Weights of a small encoder-decoder audio transcriber: encoder layers 8.
Rows from block 5 of the audio encoder of a small encoder-decoder audio transcriber, named by matrix and row number. Rows with one number belong to one neuron. Each number is 500 + 40 x the weight over its row's rms, rounded and kept within 0 to 999. All counts start at 0. Numbers have three digits each.
Before each neuron's rows are labels from the 100 clips, of 14976, where the neuron reaches its highest value: "strongest on" is what is common among them. Only what is clearly more common there than usual is listed. The data: read English sentences (LibriTTS-R). In brackets: how many of the 100, against the usual share in percent.
# fc1: MLP up (encoder.blocks.5.mlp.fc1.weight, 768x384), inputs 256-383
# fc2: MLP down (encoder.blocks.5.mlp.fc2.weight, 384x768, transposed), outputs 256-383

strongest on: the word "one" (32 vs 4.2)
fc1.583:529497567548553468472484591540443488555520522482567522429513532500497484503527528488455522497495533472553466498517469510516554478511574440478527484430499542516535547457576442458440428485526570569476498415499452491512500572492474505520516517536493482476486515500490501463515464563540518446490496476488519481520450507500469487512536556515558503500437555490525476590486504482574481443527
fc2.583:430552524499480473468497563559526561494486542513508442508487472549579513531377516509482484437552486408534448444486451515543510548434489540464450544497496568531508525447489505499545483538519540505385478580464467517478508503467415518526487450522561513572477476409438510442520462513554460512524471491528540529508476497553537556452493461510521481527492540514507492431507500519419555486468

strongest on: the word "her" (36 vs 7.5)
fc1.526:488496547477517477537487488596522453557535493462554530497525523519500488623553461521459467600516503485508507480517513458528495438491456436543531554556508533549475528528529540456443465476502470457578540488551474474600523528435477532514547514503528464539496468486428473466445461462485482471490436546508498517515439444524459429412528411518439462460580522536522474514475497575505569462469
fc2.526:569527459513479485461479585485431406523479506477475557505521484474517501543498510497504516471480503492525502517502462469549534564517481565509467519518394518488538474514527497477529529507561525503426452567433523474465485483472405500543494453505495514538505541504506376546514528530537503501495564535577507481501463577614468536491606511543536506517573419514568577548566516518486553510601

strongest on: the word "not" (26 vs 9.3)
fc1.582:493457481541498513539469479474524447531430564491494584521494452507471472497516510504488592545523451527500483487562442510484534478499522537503559551519492550552471468542482483492457476503465494509443505509454538488424462401484566452490499531496452463537560504485518473536539500553550474527494481485496487490489505537555462545518492511508521564534446497428454446536484541426533480459547
fc2.582:429521522485569518591517554480518526469479437437522507463482491503541462543465547478463454543439476536472516490484551547493471526516430513518453471428458498489563516433560516550505467442577482502545518563536478453532510441511557494504485467557549457521474497492543512462476518488485505501531525483495535551519461520564543441506461430449524495536449459503474563473488529503560453537492

strongest on: the word "not" (30 vs 9.3)
fc1.210:540484561501501585479425368484616444536463519558440471519568531480519460496461532485475508509533493514441497455507501547544515596463402481466491577468522550510527467550413455486516487483551475495516502517514472503460504437459482549490455458445519499487498429495451541497454471495536492511505560585524474500551503535472492468555453458466482505471512572522542500482512496510486492491487
fc2.210:423499642513434519519477472498472560456497488469501445505487521417498502420528489447495525542429531486549541500500512551556522472467548561491483484491477458513540459529503439508539499543451477581485488562482482510476484466533465455488532524533502484572447475493463545466562500504507376551438514541447531500506454515484504516487487491530503476486472528501538524528491563496548505595445

strongest on: the word "again" (50 vs 1.7)
fc1.396:491488535478487521493511523504567451520445542541505432497425538555539479442505514503452496479549480442552444525451509521489492439526519469523499471573497570515454458527475443545524456504492486572492474573464468505490505501461542425465491542526510498495473449483459544477549500514453508475570479501467513503506544564453477506586496462465478493526509552518455520491519483486537577524528
fc2.396:486502458493441496497500586503531446506481509555474458474574456525514610492516516494498508460464528436455579556538485473475492495548557473540522570579504512520503518556532493507542524547421445482453555522497463550521420507489503488579527498510517466470483460443468569565471520545508487478552552473432469524446534565483538494479472529531440516597551571409551559550529452455500545542497

strongest on: the word "to" (96 vs 29.7); the word "see" (25 vs 2.5)
fc1.628:471480506499486463532481547441528492501484617430528487520527513476505555498444463492504493628516449500423466493485460476494505529459492487448502482497488466540475515504485496435466466538503501492498559535485553487473530486556482500594475544502518482512502553480506501540509527444509459524535483515568503510566495513481549468495520447527439445535535580515483453411489551485527479475498
fc2.628:530478393536508521500474546488532524523529517611557532506487505496491464403478507535471553495536512509498419539468432475467510487525529503444526489501538542523407452459518540550441441494476483498570473450490565503566497523523487562508453523548525536513419543579508551475490507510413534476513532481541430495468548491467492491445500507444479498427472490513450443460513526499552570492597

strongest on: the word "said" (97 vs 9.4)
fc1.217:478511533504523532509428445468530463467555485451429507527456618479501462520437550475488527564443470419544463609452510530562440433512452508492528547522513551477455454478467444505533487483506479553460448454487497621461475518444458533467488476435497530437484486542466539496543454428481585506524461476546424550577430485507554522464503460519461470467483440422510512547496450519509470494507
fc2.217:525463549446471479501468457519400508423467479528481493523491472505495488519478531465496515509545537523502473402532547507539546566529477497530413580557483567602430495497554519564534565557508489497505458529444487491529447454504506514524527448464533444454551428510470535463503517541464443511539516450464539512534465509504486501498515517490470504390494432475480511464502397454479553435505

strongest on: the word "you" (34 vs 14.2); the word "so" (28 vs 4.3)
fc1.515:545482458484475495501473463491438519485504423408454514532424537440536490520648512472515536504455493480529451504441418524510528511492434553464495524462519481475486443540504544553573516419486434531532470450491468559485496524498524497549472500464468453514530497484462443461569523553624572528481527554477516523547558505441503532509497497536471468506483620563475477470460403514519462571470
fc2.515:519492517462459520509545516476470529433497489428514521556535488575465589491465483524442514518461530549518478510514481456527499495526568453516496530476515475492466485507507549443499490512532563418418472550548573548500491450437467486506484461484444488553488514473492446511471500470527496514524475526464560578456460508525494525503510437447435509454431575499477474486505466536495493510558

strongest on: the word "which" (27 vs 2.5); text has "why" (26 vs 1.3)
fc1.591:507489483510496560453517581528575449470604463589516547474563462480525533469542466521441501521453462521475535503535498539477532545488443524538464479551488453514518528522494515523542487507562538524433548502424467525500530502463502492471498513447513435519456449469503432541495513549527576498527556520460481481524473442490460435546473505496463492534464476472529520447485540523518489479531
fc2.591:537484504397488503526416476511582543481534489450463504520581480459449451525501451476435518494484528547462492503512520545445530543522460511537532523503462458477469503428495466468533451446518404526564564477437564413470519480561500548491446512565522450433559513520517538489509480470488479508521501516458492557485523531524522490521501559461440505507488552415447448461578517493540443430516

strongest on: the word "only" (25 vs 1.9)
fc1.468:464510477445441513423514513478497503545529515487454546574510490517543586495497483485517470562468480511522497466537428424531494474471466465512554521458466482510479481454535481451461479480502539583505446423470518507537523487529446538473514548531501495501475502475513511469461429497571549523460481495478531490520530468483515496468536474444565501490569512490601614524508498518621485465526
fc2.468:521532519531453451418512533498464461467467552515459518464538455469507491536484461467530476458526464486507540498464507546565551533520529504440512439498504541563507484500577431460528512475524521450553526438554544476505508512506549504526525445468487432436458449443463502518466480522451527520517520566467528493446508545487471503550448512497532512529471507492567505515479538552447517525447

strongest on: the word "the" (78 vs 48.7)
fc1.215:474442517465510486560527471525494484462520539475465481498493522525513563457463579473416490489485525483538560495523530510463488514533507488559508430498511598481542553453571449529461498515440509529487551470547478532463490554495494538542563524523476451483451501469525551504479471563486433581429442500505437476502510529506481486582501489493509510463463525475545519455507591517495411439528
fc2.215:467478457515510539513488530515528476475536532436479567493423441528463498541539507469567447491439511522481542459489506546507446520451519490557478485463458395501503497399460487551483424533515467491479523525497497461513567482449458543428545507508577496475495459500563502448426508532495531470540491477507442462524541532503429508568499533486477510483483488456471477467492527426547520555490

strongest on: the word "you" (34 vs 14.2); the word "not" (26 vs 9.3)
fc1.621:451481579520514519454472482525496495459518511464483505513462481544465447429521512512514526451481534457459450526473576511518455496575546400554525574482420520498582484471515503520480433516458594483535497475550493509497452492553541537529484573472546564465472567554537495484528412484450501531490572471551499437455476555525506473483492473463540508467466479508490536545508491550508574486438
fc2.621:523450446475473456468512600521415459434549525476530497458507544525487486479509424525520513514483444461528457570465504477491497501494521452486451440462484521451495511462534465541454499490467463411527418525530439534528566530464519483455468520504499608546517494479500529529488518493507466463439488437501455548498506450502466572449552503540511499504476475454506418522554503544488481450457

strongest on: the word "to" (60 vs 29.7)
fc1.403:558400511529525568523494484473494506443473492539614508517489452529564523553420596509511449456448519488451475520505553563509468531504476504543520503439529534523484491482508464463462514445504515481463517461505467587459581572501439530531537542457525497432482481436466477529485485454522502485498500417444554458586516457482534533468560523554569489510483483566532568548511455505533515510479
fc2.403:437495525514545446538534421501507496455469486573456427482529439518509543506507513448476554575555526550613498538472419531537461530556435561440519571444569591522498487496507497464475468530540504461511512505540510415526507379537595543522435467457471500486536533585480542469551520479486505546416474485482507537544504462547578449544579506505424467560418475572542542500496459555536514524504

strongest on: the word "i" (43 vs 20.7); the word "think" (31 vs 2.1)
fc1.163:478489490495499549506504549446567508518548586543485518530535536442498517521453446463529461555521512486477537599431578478533479497491502511495447523563502522498491502486463506448487412451522455503507544518423592488455512525481492460523484493474479496506520483481495469559524486574538461516524529529490465525502429504493481494541484480492404515542533483508546479485412573470525403527463
fc2.163:447531440475484503510558497454578554440530500506512524481487546534565553466546526494462427488514547493396535517487514489530522489513437510572544490558525551581442515503494461548469454518461452459469461503510512492573523541444509536522496509571522517550367495549471560523525503502546474555532491519530478540491622507485463517523452483498489506508507461448561493453518507472535579498531

strongest on: the word "you" (45 vs 14.2)
fc1.508:546565483531474499473488485543445525435574549511471414454459554526554528551507443478495559540550498435535564432438532518462558554467550429475573528396516506514530494444466468528513475452542511537515540496483501555584482494512454502479528536496504517448468477503448475539469454528570534485445477498509473468454514519453476493456540546491492508507543489511506469502474485441584440494515
fc2.508:542524498482529495478528500506474472457489551443475453508491512563496401579456492517550476551514526446517512520427527531475500524489470429496483614547563500482424466447523462553530474447415436549515506541505493498507476514454589515482522456568547513574482502551530484464502444471519480501554505568541523443457511501476508519532547514522477488508535455499567474443532531494438485546486

strongest on: the word "the" (87 vs 48.7); the word "other" (47 vs 1.6)
fc1.552:504497500459512514459534449472540483488487518509501493613544584484437540481432509531484495460545432493516467458442529474533537444505445453512509457494600515472550527570515504474494446479397474483525519485517488544496515536474557479483478514473498575543406490511568519439572475464526434529496561503471462574473512555490469450454474462509450504420513548540475575518509434456523494477436
fc2.552:432518504475475483488511482512489478477477534522508537471505580446451431535499457492504551475479424512434507491503427499522528455488488500504567481479414477477544580603483517548526501506471476504439541498482556518536501535467473538465538477523429360507565529562464505454548424520527505481488451527454449592496504479439502481538411468501530507530554533467531498534486522561577527517487

strongest on: the word "said" (47 vs 9.4)
fc1.314:519510472501451522546477515486513500481500482575452489570551458538584526483441579503482454527470478408507512468536551445534409507487531505505541454485465605504436501489494527477540484465502532435504490467532561515451494514473450453594523491424511482497499600456504424556454539463499502465513467507485426602448536512527559504496509520588478566500473461534558454474528565508545585501520
fc2.314:502513483464423548518487474496524506505464524517443466521515445530520480459493515568542541537480486487542584529466544528469453533570543547507512406447454534531425452524521505532457462429468519473534504622495543574422447531486571498495516505521536530433581560502485592507522456481530467482552504457493522422479518540503597513448502505616495476490528542440499483497462461530492521477512

strongest on: the word "to" (86 vs 29.7)
fc1.9:548547592547452514500423529456513546490495440562485539484545439394463470531495472510462503493490444451459537579535554513543492518530560494562444527482506483546531461503461576471496562473452519482462514545549465470498559511487528492499490499538505478497510485492499452533539472501502473521485516554496412513431499459519508445482497475538493528435510460453435483490465539483465509545495
fc2.9:549486582505450500498492584532498441502490504536531443509411482518464438536494485534492475489507536515566485540510485416522458494541482524501555540527531571508465464498535528590482524527486486487463507524490541585517511481503526520488491542476514589538460513590501403492533538509405536470454503465548548534492488501465615579533511568513509475505465459552503454501548453485548408487469

strongest on: the word "all" (29 vs 5.4)
fc1.713:523466568548463492571517500445456538559490558523472547536475534523463541607471450523499494490453473516454467479445462529473572567532445526547471485518499467546553474476445432567512502479462457454575496497539541473483487543500454439549422472518528486456525499519449523503506545460511498514498567510444488472508493525504493538552460557505530474536524542495499512573548495521537477520561
fc2.713:526511479525524459550484473476522491498493544441460500509471475458565419459518525425543489511502484459487485471523472472448542441507486533472514498462510521547523561545545498517456520526505414529494589501467446495525517510531475507522499404510473551467470586460525520511518427508512474520512412506525526535508557443548519473446494540509504421492400483453447514572473462564488415557467

strongest on: the word "all" (31 vs 5.4)
fc1.259:445542491489498550513498539535475546514483580487535499529505458497535499507502533499494574523446531516431533573467495512513586514480511520414502473474546470534418428436468523499494532480499475487522500520517512570448473486511450499537457539490545507476556467450536470424516483509495534525483481469497450484493546555536523472553530452502471450494444516529481561450469515485489499538500
fc2.259:465483515528501502502531510423460510522525497523513540549492516538503597510502474490509493461546493467484544456497485532530564499519498520581440484428467527528460488498492524463440513451465550492498541537498455525531551407519533510434605541575476547480522465450553494485451503524553456463540468519501494599604476511546513545536576573490534491525569534498463478534430514467515470479505

strongest on: the word "one" (43 vs 4.2); the word "once" (25 vs 1)
fc1.701:457458457510505517488510574531500438428447519499582531502460489531519435474486499454530437422491471430502476513518457517511584508488500460442483560474561579491501506467534548463515454499497533504477553531425519438495514542567508495514509528523524453466511547486500528515518476489495546515477548527502497494507498539520464508537486489468562502468459513534498620492403522528534512439519
fc2.701:419561470519480530431572530538489529483485513459486486428478476482473506561417448462478525483571542450474579473513499471479540502477531484511473459470480557484486490465471496525545500532563558488400514427492517553508485539514535533527528596539449511539543454494473458558529450560545488523465453464553593432486445492556590503552445434516496440570513535520458450453437520567443533519488

strongest on: the word "all" (58 vs 5.4)
fc1.722:468496527484521504485538476476476479458557493482523527555455466499493543464444471509565509526519426505547517459466497496449548469508561491541540488487513436533478408443490492545479568509504513465437494565483460509513481528470552514491519582507502519494534480496487518497524536529515437490540528523548472534544488498467530484502500519505479456549492519474456508570522482497499529510520
fc2.722:441472555526528506438538560523531472534534553516527544507499502511434584551482515555470524512427526503445573520445469506524552500448425517478481487495509485492516505478507496514526538501436467529465539500459482370534466559524570536497516512532488591423452506466461441472487503543506502460594482467545493471488532518481501497431507528498550513543480532517491468430464491541503515511515

strongest on: the word "only" (68 vs 1.9)
fc1.281:511479529520532524486433451493505468582431459484579478468483540522562526504589479492489503466452462538478508568492444506549495471468484497492493452465517478515496494532495571475517480542495509537494479506472422578504492451471563570548544507471490538467459505467529518525479527504493479508540415464540507420523478499449503556527462482466510473549416535525493494538508453519546494459458
fc2.281:445485540570468509483487470510465533488501498497466529511465409491459514475497478474542475448527501473531438571479546451494473571436518460461517637514533545460493499472533505478468500486530506456413477519583592526532561475535469457516565448495487608496480532439486507494476468476469516550509466551502518492548479576500511522513537399475532522464438494578577557543506431592475490484503

strongest on: the word "again" (42 vs 1.7)
fc1.93:544411518470540487455481513495588553516505526460519549547484559495575537530531481502548500453447467474550545483386516527497492522538433461479569482481533523483437484505454422426545428526549468438532482529578488507495474449540523420526512425523516479520487498441525511451493529453522521565507498470461643496455533541500444510455475544573525473496537531548509442553501459517516513529498
fc2.93:430537510561438533400481470476560485480570485434481423414463493611531543498481592510502534472562484492448515548474464504482488481479537519459513445484573524471446500476571461554459456485498568458501511532470469502496552454476532534508486526486528506483517475464526512502466461505564460566492557523526485504484461527445535531526478466523516528517469510532467484507486538465495511455465

strongest on: the word "only" (35 vs 1.9)
fc1.23:519552509546485486550503493567576478542406514544523508514481537543546491525502442469460463485460486433474502506485552457506613437525534524512466512448510526445511487467478542499535413528517462535580525530520474508491526478576527547476494532438532445501464502490477552501518532507476448430482468438450522476516512473428574495500500425550533478510451549524485552545471509522548463507529
fc2.23:471585469538520456538489501508502497517448566528463492527467455475473513465482485512476447439506536472490460580469494556536514581452493525498437623508476497446572437414468481472484492471521539505514528493544503563525551449462421435455475408591431507463554542502534539575482561503521476544498428484450470526527501558524553519500526459431522491505548509487510509485536472569479531474441

strongest on: the word "was" (40 vs 15.4); the word "his" (26 vs 10.2)
fc1.473:490480554484571506511494523533530466506464470534496418421439576509446588445538462502477499506563457515468414499450487455438467521462474504514538462550510519569503541444535554439563500510505524493496568507529483473409513502493516596496485504514480521507546513523537457454448469371478461526478499532436489518489515562506472501548571467484495522480525529494474518467502470501493559467548
fc2.473:504475563500477514439509518495450446487481568560497491450430536479476449544561472458513485471426492473499560493481437489550498545463510505387552521535502527508522461461457529472539524517527555459497520516505454529515466529508558483514541530496467485463511532501587569482467470499502533469472477537523540492466538418482503581484462473378417477428477550456521534512523537481507463539482

strongest on: the word "you" (46 vs 14.2)
fc1.159:522503510578588494562516509538530564527545458469481491529520527456504491572506548489511526447411551564514487486447512444517431511466585454492525570449433466433526526506510539510565451453472425498526506540585543462521488393470425480445483532520564435529472500484529539509513538537485520487545519519519577533483528479545472513527533480520542508565496485480493556418435506542469511521529
fc2.159:526479557499544495532486483512478424463551540519464508530560505514486527519491515466428460480484567522581579457518405489486503510505501515467527516556517494538440575537543494530512467510440473441503557506517496561479493531529487444557589565481471452526507514497482502536446541522478532533509511514525527517478554531472526420532541438514525467522480474407546500460476524506553496586452

strongest on: the word "again" (35 vs 1.7)
fc1.103:542550536542479530412396522468536457547499467462495463455507520503548489521542479567492476532576438504454519569492468522550530475524508576468506463506427539473518491465532492499517627549496587465480539539547512523452511467508468499436475537545526480546480511542519500490500498557536501498635530487479511567522489586479580450512443459596426473530465445426476485630518436476492480473461
fc2.103:544476489538471524449458488538541450540481458507484532491489530516530483478502516567502564539492452407478490427557481534568495457524468455542482546499489431501493506472555482468582450548460541463508511491500486471503492504490442458477536477555469454481414499532527433488496467554479509528447497550509548527486407566531492545540428471480532524496533517508513492499498497492469484393437

strongest on: the word "one" (52 vs 4.2)
fc1.718:461552474503576536500497505536530538426540566472509484494566541547486457545433486473457490409441508509454498534521502526480511556514553489529457504536557552508563524491543527471417450515542563527533484464502452492459499511483542470528551500470440464426493512480509520504524499503564427521495521523517488523502513524436517484443540535508536575532505520463533551491472504541551487518496
fc2.718:506531460532496561413501534497564627526478528500542505511427493478535466487462522450491561481509538530501545553570465526519524514478498516507479498525525493495519592540521514539561463508507433527433439532519529555549530458436443462527510396594522504531479440487519518469445410544471501561462475511548495477505487509481478560537548469457434492459561635505462479479533478546581514573481

strongest on: the word "her" (30 vs 7.5)
fc1.694:466510534499510427449477475587500599543508607425455513497455522573457498450502542506511556475500473524478507546530571438501518508493519555574593529468551489517492545466532459494487535472472498447481415525495484543489534552463566565531474480539519492434500484487507475484471563529535489492503408542454563502459531468495464443521522518563501575468518459488465375519460487480552520488509
fc2.694:527583494578539402424517422464465513470547532529496457503571495483457450547504454485456324471569481540483505545498518514495482462504457467491494517488483501434499546482464476546546506494509501482520517553516508502522509555506436544543450477627511510507579514489537472495553504434488532473471530500482542526486558498537524539524499417505507505469438384514489517407491509488538493458486

strongest on: the word "was" (35 vs 15.4)
fc1.734:517456513516592475570478525468503500499425549471534453485433476540493546504480450447445515519573388509527424467496550535471463526507469471507462551508490556514507540432461437507466511496455497521565561517468528461480501467420416453475439498521498627492467499561530582479440538470540417469520482493543563609411475475533501486435527527516499533478456488547454526449555482482521479479418
fc2.734:416451498515544511529494478430481482498537521459469526543545577586497432492503484488490496496577568493491558528476486584564421534546462579507525463526460470496524525468459504545521585515554416464596467507506466507536545501464488476450560430523480495464498525537518498477493448555472519522440515484489566491530469488469465468516432491559477569516465487501522499595496465544482411533445

strongest on: the word "one" (40 vs 4.2)
fc1.733:474514569519579466519488565579401448537493565477521474516519479466427473465521503540501522492456502528540512500493524531415552527465489527502501566552508559488438475520524514513487479409476518527533487419511490510519458435485467479569547518516566458505486527448503530514473484465484567479537484542454455514524465558506444545495472524508533463464490554570575496509469467507510569429570
fc2.733:511493451490460430567451548469541506508520507467484545552562444520487475572455478454573404560571507448391441518468521481526533530571470566504513515426530551554515521411496429439570482524457484543516499507541509534470456470447484493521481421558493440467500474469504508436414480578501481476495501548592540567474531584503505512475508523494478503504545456510511504571531495480483440520536

strongest on: the word "was" (43 vs 15.4)
fc1.212:466605552524466457505515537446462520471469488539456502501461553552467486529554523474471522507425429537543478491525434536452495457481537531525504493528461484471496505469475547529487533534535400446501459397498464399495566549544427520457477537536414508440494506491558511493487515609504447528560433461503546499498526488578507544491457435488504558472525472577444499501599547450494508473514
fc2.212:499536472468493549490538523485518492454598462519477575465485541529459432489543484536515557466455449458528569477487480571537525520493497409516492526440526544444455452499498467434500455556430506566490433523542513412540459508565568453417492578461514537510526514457439434435417468517478519542448504506577451428503481514512501482489510502455482437475470491511533520459511492485507452442592

strongest on: the word "all" (35 vs 5.4)
fc1.45:476493517520539490437472474514504539619491540454520417484479494500504485526522513453493510491490503579553543545538525528446536462491490520488550537474552435511441454458517452465502499538490538507472502472535505453393496528468474479549607543560459557415545578427507452509503488521539482508514470570538494492473449505526502493541511553483527476531515509531522472414430477445520498479562
fc2.45:502505513484515467496502441481494509470488508445485413565530547515553454496464530538501518529537528526479518521490490413443477532569420506525513530480476499539512509492538503504495507494433508514492515489496473493458527525483478477529554578444481493454566544593432506466529501629553485482530452457477477542489525530560606544543543510465492529613541588487506506418509466540454513526465

strongest on: the word "the" (90 vs 48.7)
fc1.156:474547489466527439460499419613486478490519492482503485493536565497459498451466502466454427507535504484514476512505541560509507450567436520514475477525431483451542528544510495455541493523513506557571449502506480525472440480543438511532431557544514519531512453523533546466472560487515496576419536496480478464462483529424510475527474544469456573523507495565525516539464562478464465481509
fc2.156:471481507508536470462432566440526459456535515531558530478406438463410433460416467476478532472516402484524472480455523463599504478574521473518496519465490424488524412565506492460528530567458514497523489451452518544515448585475455499487537505507494517490415501520547576539557528477492538535494512504438491468460507510474409467516554514526533546520559502493396553515459493505485617491521

strongest on: the word "not" (26 vs 9.3)
fc1.553:517494545472515507533537454488491545569504563518466452475574505504481524472428547469449524511519495495469536496476573467464488527517449522483585521466450538458414417504487461491525521498497450623483524571500406504436458486520466542462500441541451506528563497532491535448523464543484456583532510468464500451574478458551553477436464455524586517527553553505469482467570540490501488468432
fc2.553:458523567521480486490508495416572560510494502535501513446517500446485498517540474530585456407530509585521482535529525471592510535447487525523500442474462528424510455608487422462463501539499477505520552516525541480492468492528520447459526526500493490555451474503442549579533538498462451544496470503471473508529520483493537576561491492467426514475583512520508607512487539386530494560436

strongest on: the word "one" (31 vs 4.2)
fc1.118:486485525547528494451546456536539456511566511533550502440529464488525518449482496458479490498480518443514472520504542528484543564451517528576472538557545570585492570541454528561549449511505591519486462485458473464546545492483480497476469505554488559427509509523468528504521484570509495522469441530546573454487432486592482464450531433503453520533543497503426455521521550528527461477461
fc2.118:447545542527477467502491477430556530537531461606476518472484501495600542431454498522503439476488526488496473506557465478464515443491462524449510477565510516466555430483469568448404571530428433527466548475538469556514530517508462433527498521467517477495606506529488569449537441526511508547550513485489527483498569469508490515525503487484564477557484516535446497511432591505482482447502

strongest on: the word "to" (71 vs 29.7)
fc1.82:552528478523415452540575504494498524504503538557495383495555537502485528470467498565457457521466498542535429467479493461472512491461545492553516494484480511492521452469526453491495533487482507511534425490512512584536546467499514479546589571495551497527528489455499509392513571500526530537498516530524460483501530455447551519532496444531483457493551554500508525484461428477501508509464
fc2.82:507519518560551478529461546528490571500453465515470478481525488501515475518493532508479432533475477433459456482449503464535512482482528472523486537502513523454477490466452460459518505501562481586466565432500515476464482402507479524496516543495508487507509486466508554451454432526526486481508513498458432469467529477525511491565524433459501525448500524495529502496507532427489462513497

strongest on: the word "only" (40 vs 1.9)
fc1.20:497478568471547491526506546431573475567439466547551518454525463459508505553451465560494478494459404422551447474479464515560512525465481475490452492514516555520495445466499515516436491522504568459466456517540481494547518497515507513550573555481513477498522551471531520579597480447504544506460512428508513466469472556432526524478458514536613540571488491484488509496555472518462489426460
fc2.20:513489542525520565521462493535512504530467413539427432535525430528493520463507504483554484512470460519531465466481537481442476475562529481539541509493494555513580544436533556518509459502539467546472475502554502408517581485490503453513430492464544489551439525553438569483491519481482580564432559531542540367476504471565471430480455519514540432512541472483503519437417497594563523437526

strongest on: the word "the" (84 vs 48.7)
fc1.88:512484529524477533569463485479431536491515482518561505571404520505470506524514545489465499493530495546401460514478531484526513480491539527473545476580505519506561511485565460479431585554475560498513442588507442498519539525530627520527472539496558502502510544498434518482434484470512544476474475489453538441518490457534420460535523463500558529367523564525429490499446462515399506467514
fc2.88:511493539534518480488447466508528439504546534491542523557548527586518450485492466496407385542603483478513509512491491548554545508492477533512409522512480498465524588506482502513501479532491512557484515474463482530478500490511492480552416509562501564518567529503474484496484498495475415541533497519471516536505583499511485513481534478517541537478526455471444480454565480521516489423464

strongest on: the word "for" (26 vs 9)
fc1.406:517485449452490527530480485573463436546488489521466470511535492387531495503486450456452486544504466517499484467481448543455523477513442551519467461499489503460474454444498553561458488544532516541486509569515446507558607567517589525577568410522507437482510440428548568555510497509499531527501509510498533510465430468514470544521481497527420477519483470536524451478480528447606558516505
fc2.406:523528507470490507550482525466456542528511469436457515453530563464511583487478489524529526499480543555546511466548499515471521460536500444437531530431435470482484441475511453528445469461513477531495463462477463563521487468542467511550500494504479477518560500503521559495560466520531507519528531486461491445458458455508466501513522547509543429438507509487570516464446510440466530439519

strongest on: the word "one" (27 vs 4.2)
fc1.567:487545530420546518614515545524481525513551479498512557469538473517478489492559496451441448522475502507555484505495483529524517399566453472425511500482528502486493536478543535528529512464528475526528462458472514472521423522505542514467520454582421463462473533474502539492474427514446495562555487523402494456508503418544555468426472488467471507491532426501543541530479527506509454444520
fc2.567:498523438457470493583540437472469504569511433496505608503498469482560477582467468432484509498531555528536491471477452452535508483466466476546466458517499547479459451508468485529455409522503470449544516436589536487456530476563483502490553527465478583556500469547454444541543559454493459486506528529468519541498517521503499487503485473500502435484569448485500439476423498462518537504470

strongest on: the word "not" (57 vs 9.3)
fc1.756:538547535522544513456511427539450513442548501537439477553566468579491480502506547523429415443465477482523550491532552560465499526536561440472442536466477470438471538592520520437527490519556530476516572448535522614552536488474456569504543433535418449481539498467494507561482532505612468498457429457516546509453520535482528545483564471462535437458469502499484496499461523533551496514480
fc2.756:582484440493489474484491509518535547494542556509514525515473420487524441461494493499515478514502538419458485488514462531502477451518510555458483476554471494530459527552519522567548543518456534518514470559486458515461506528510573541506488520480514524561488518549466475524514471547497469526445523515517557503447577477461502468559500538457550537494438527495499507492527509563496517538436

strongest on: the word "again" (42 vs 1.7)
fc1.260:480435467532549525503488481404491538550459505547477563482514503528554450540495496546520522508490463513422440502518530478424538527499617516511500496496456583514423444517479398542510481530540587480515503513477476480551515550485481483423550551520517522450474509505458480475493481553566534506510532483437480516543499552515530487550511437503432509542512508501466468552540466494454559445515
fc2.260:549455544529452543428494496505422468539475454503490485487562418530423496516444504447458485510453522506453474522527441524530503472508452488509442529506492466481466495467529496481503505475525495533470483515493428420562506529541558510541538525505530459456469498423516504507503543464583497575507507471410516542473520523567477489413465478530479539543478484592475444481560540516494514553526

strongest on: the word "not" (55 vs 9.3)
fc1.743:460495491514532569529542468518485520517462509465467426516518409477555521469532546512467492530479401495437528526508455520525443489485457566461528477481470587474549467494576460444493472425556544467531487539448435544526427455504390494467409497502564470539532525570548522506477498466473450481483528488460576505514489435403480425579495480490455442486526519516470448507484484558509497534537
fc2.743:555489520474477521470555424451530494542481482519530542551475468470470506451524432452549592558463558490561538519489485567523528477508512564496504479457482503479482474499460488531537509496511508450484475513460553551533535470591465490484547572514482441482448564515418483529515504491497495487531527483436498527498485467514536530537523477476509451506466486609434482527545495527485488541461

strongest on: the word "to" (64 vs 29.7)
fc1.364:467464449492521457533588483565428506486539507474539492454447474507505461452582509528531480476525468516429568523452545454499447465460497531523486462526489581526541551481472485577516493510561462445551501472469499499525521504558461537596514530469517478452540519494521467524631556520522421519559545495499490499484524523472474498495513504447551524548491568526554499464540480573525408540489
fc2.364:491419543525510474421451511522430500536489481623454531473598471523521561556467416530469474543502482461477541514509486507447511522509567508550527416399521448503526443480540481519522488472494531491460450507510475484534460510514475500479543544497485502454600497473519524450499492615481498537487504501523496506497475493531556468436505520501566426437506479536463524479500481555339495584454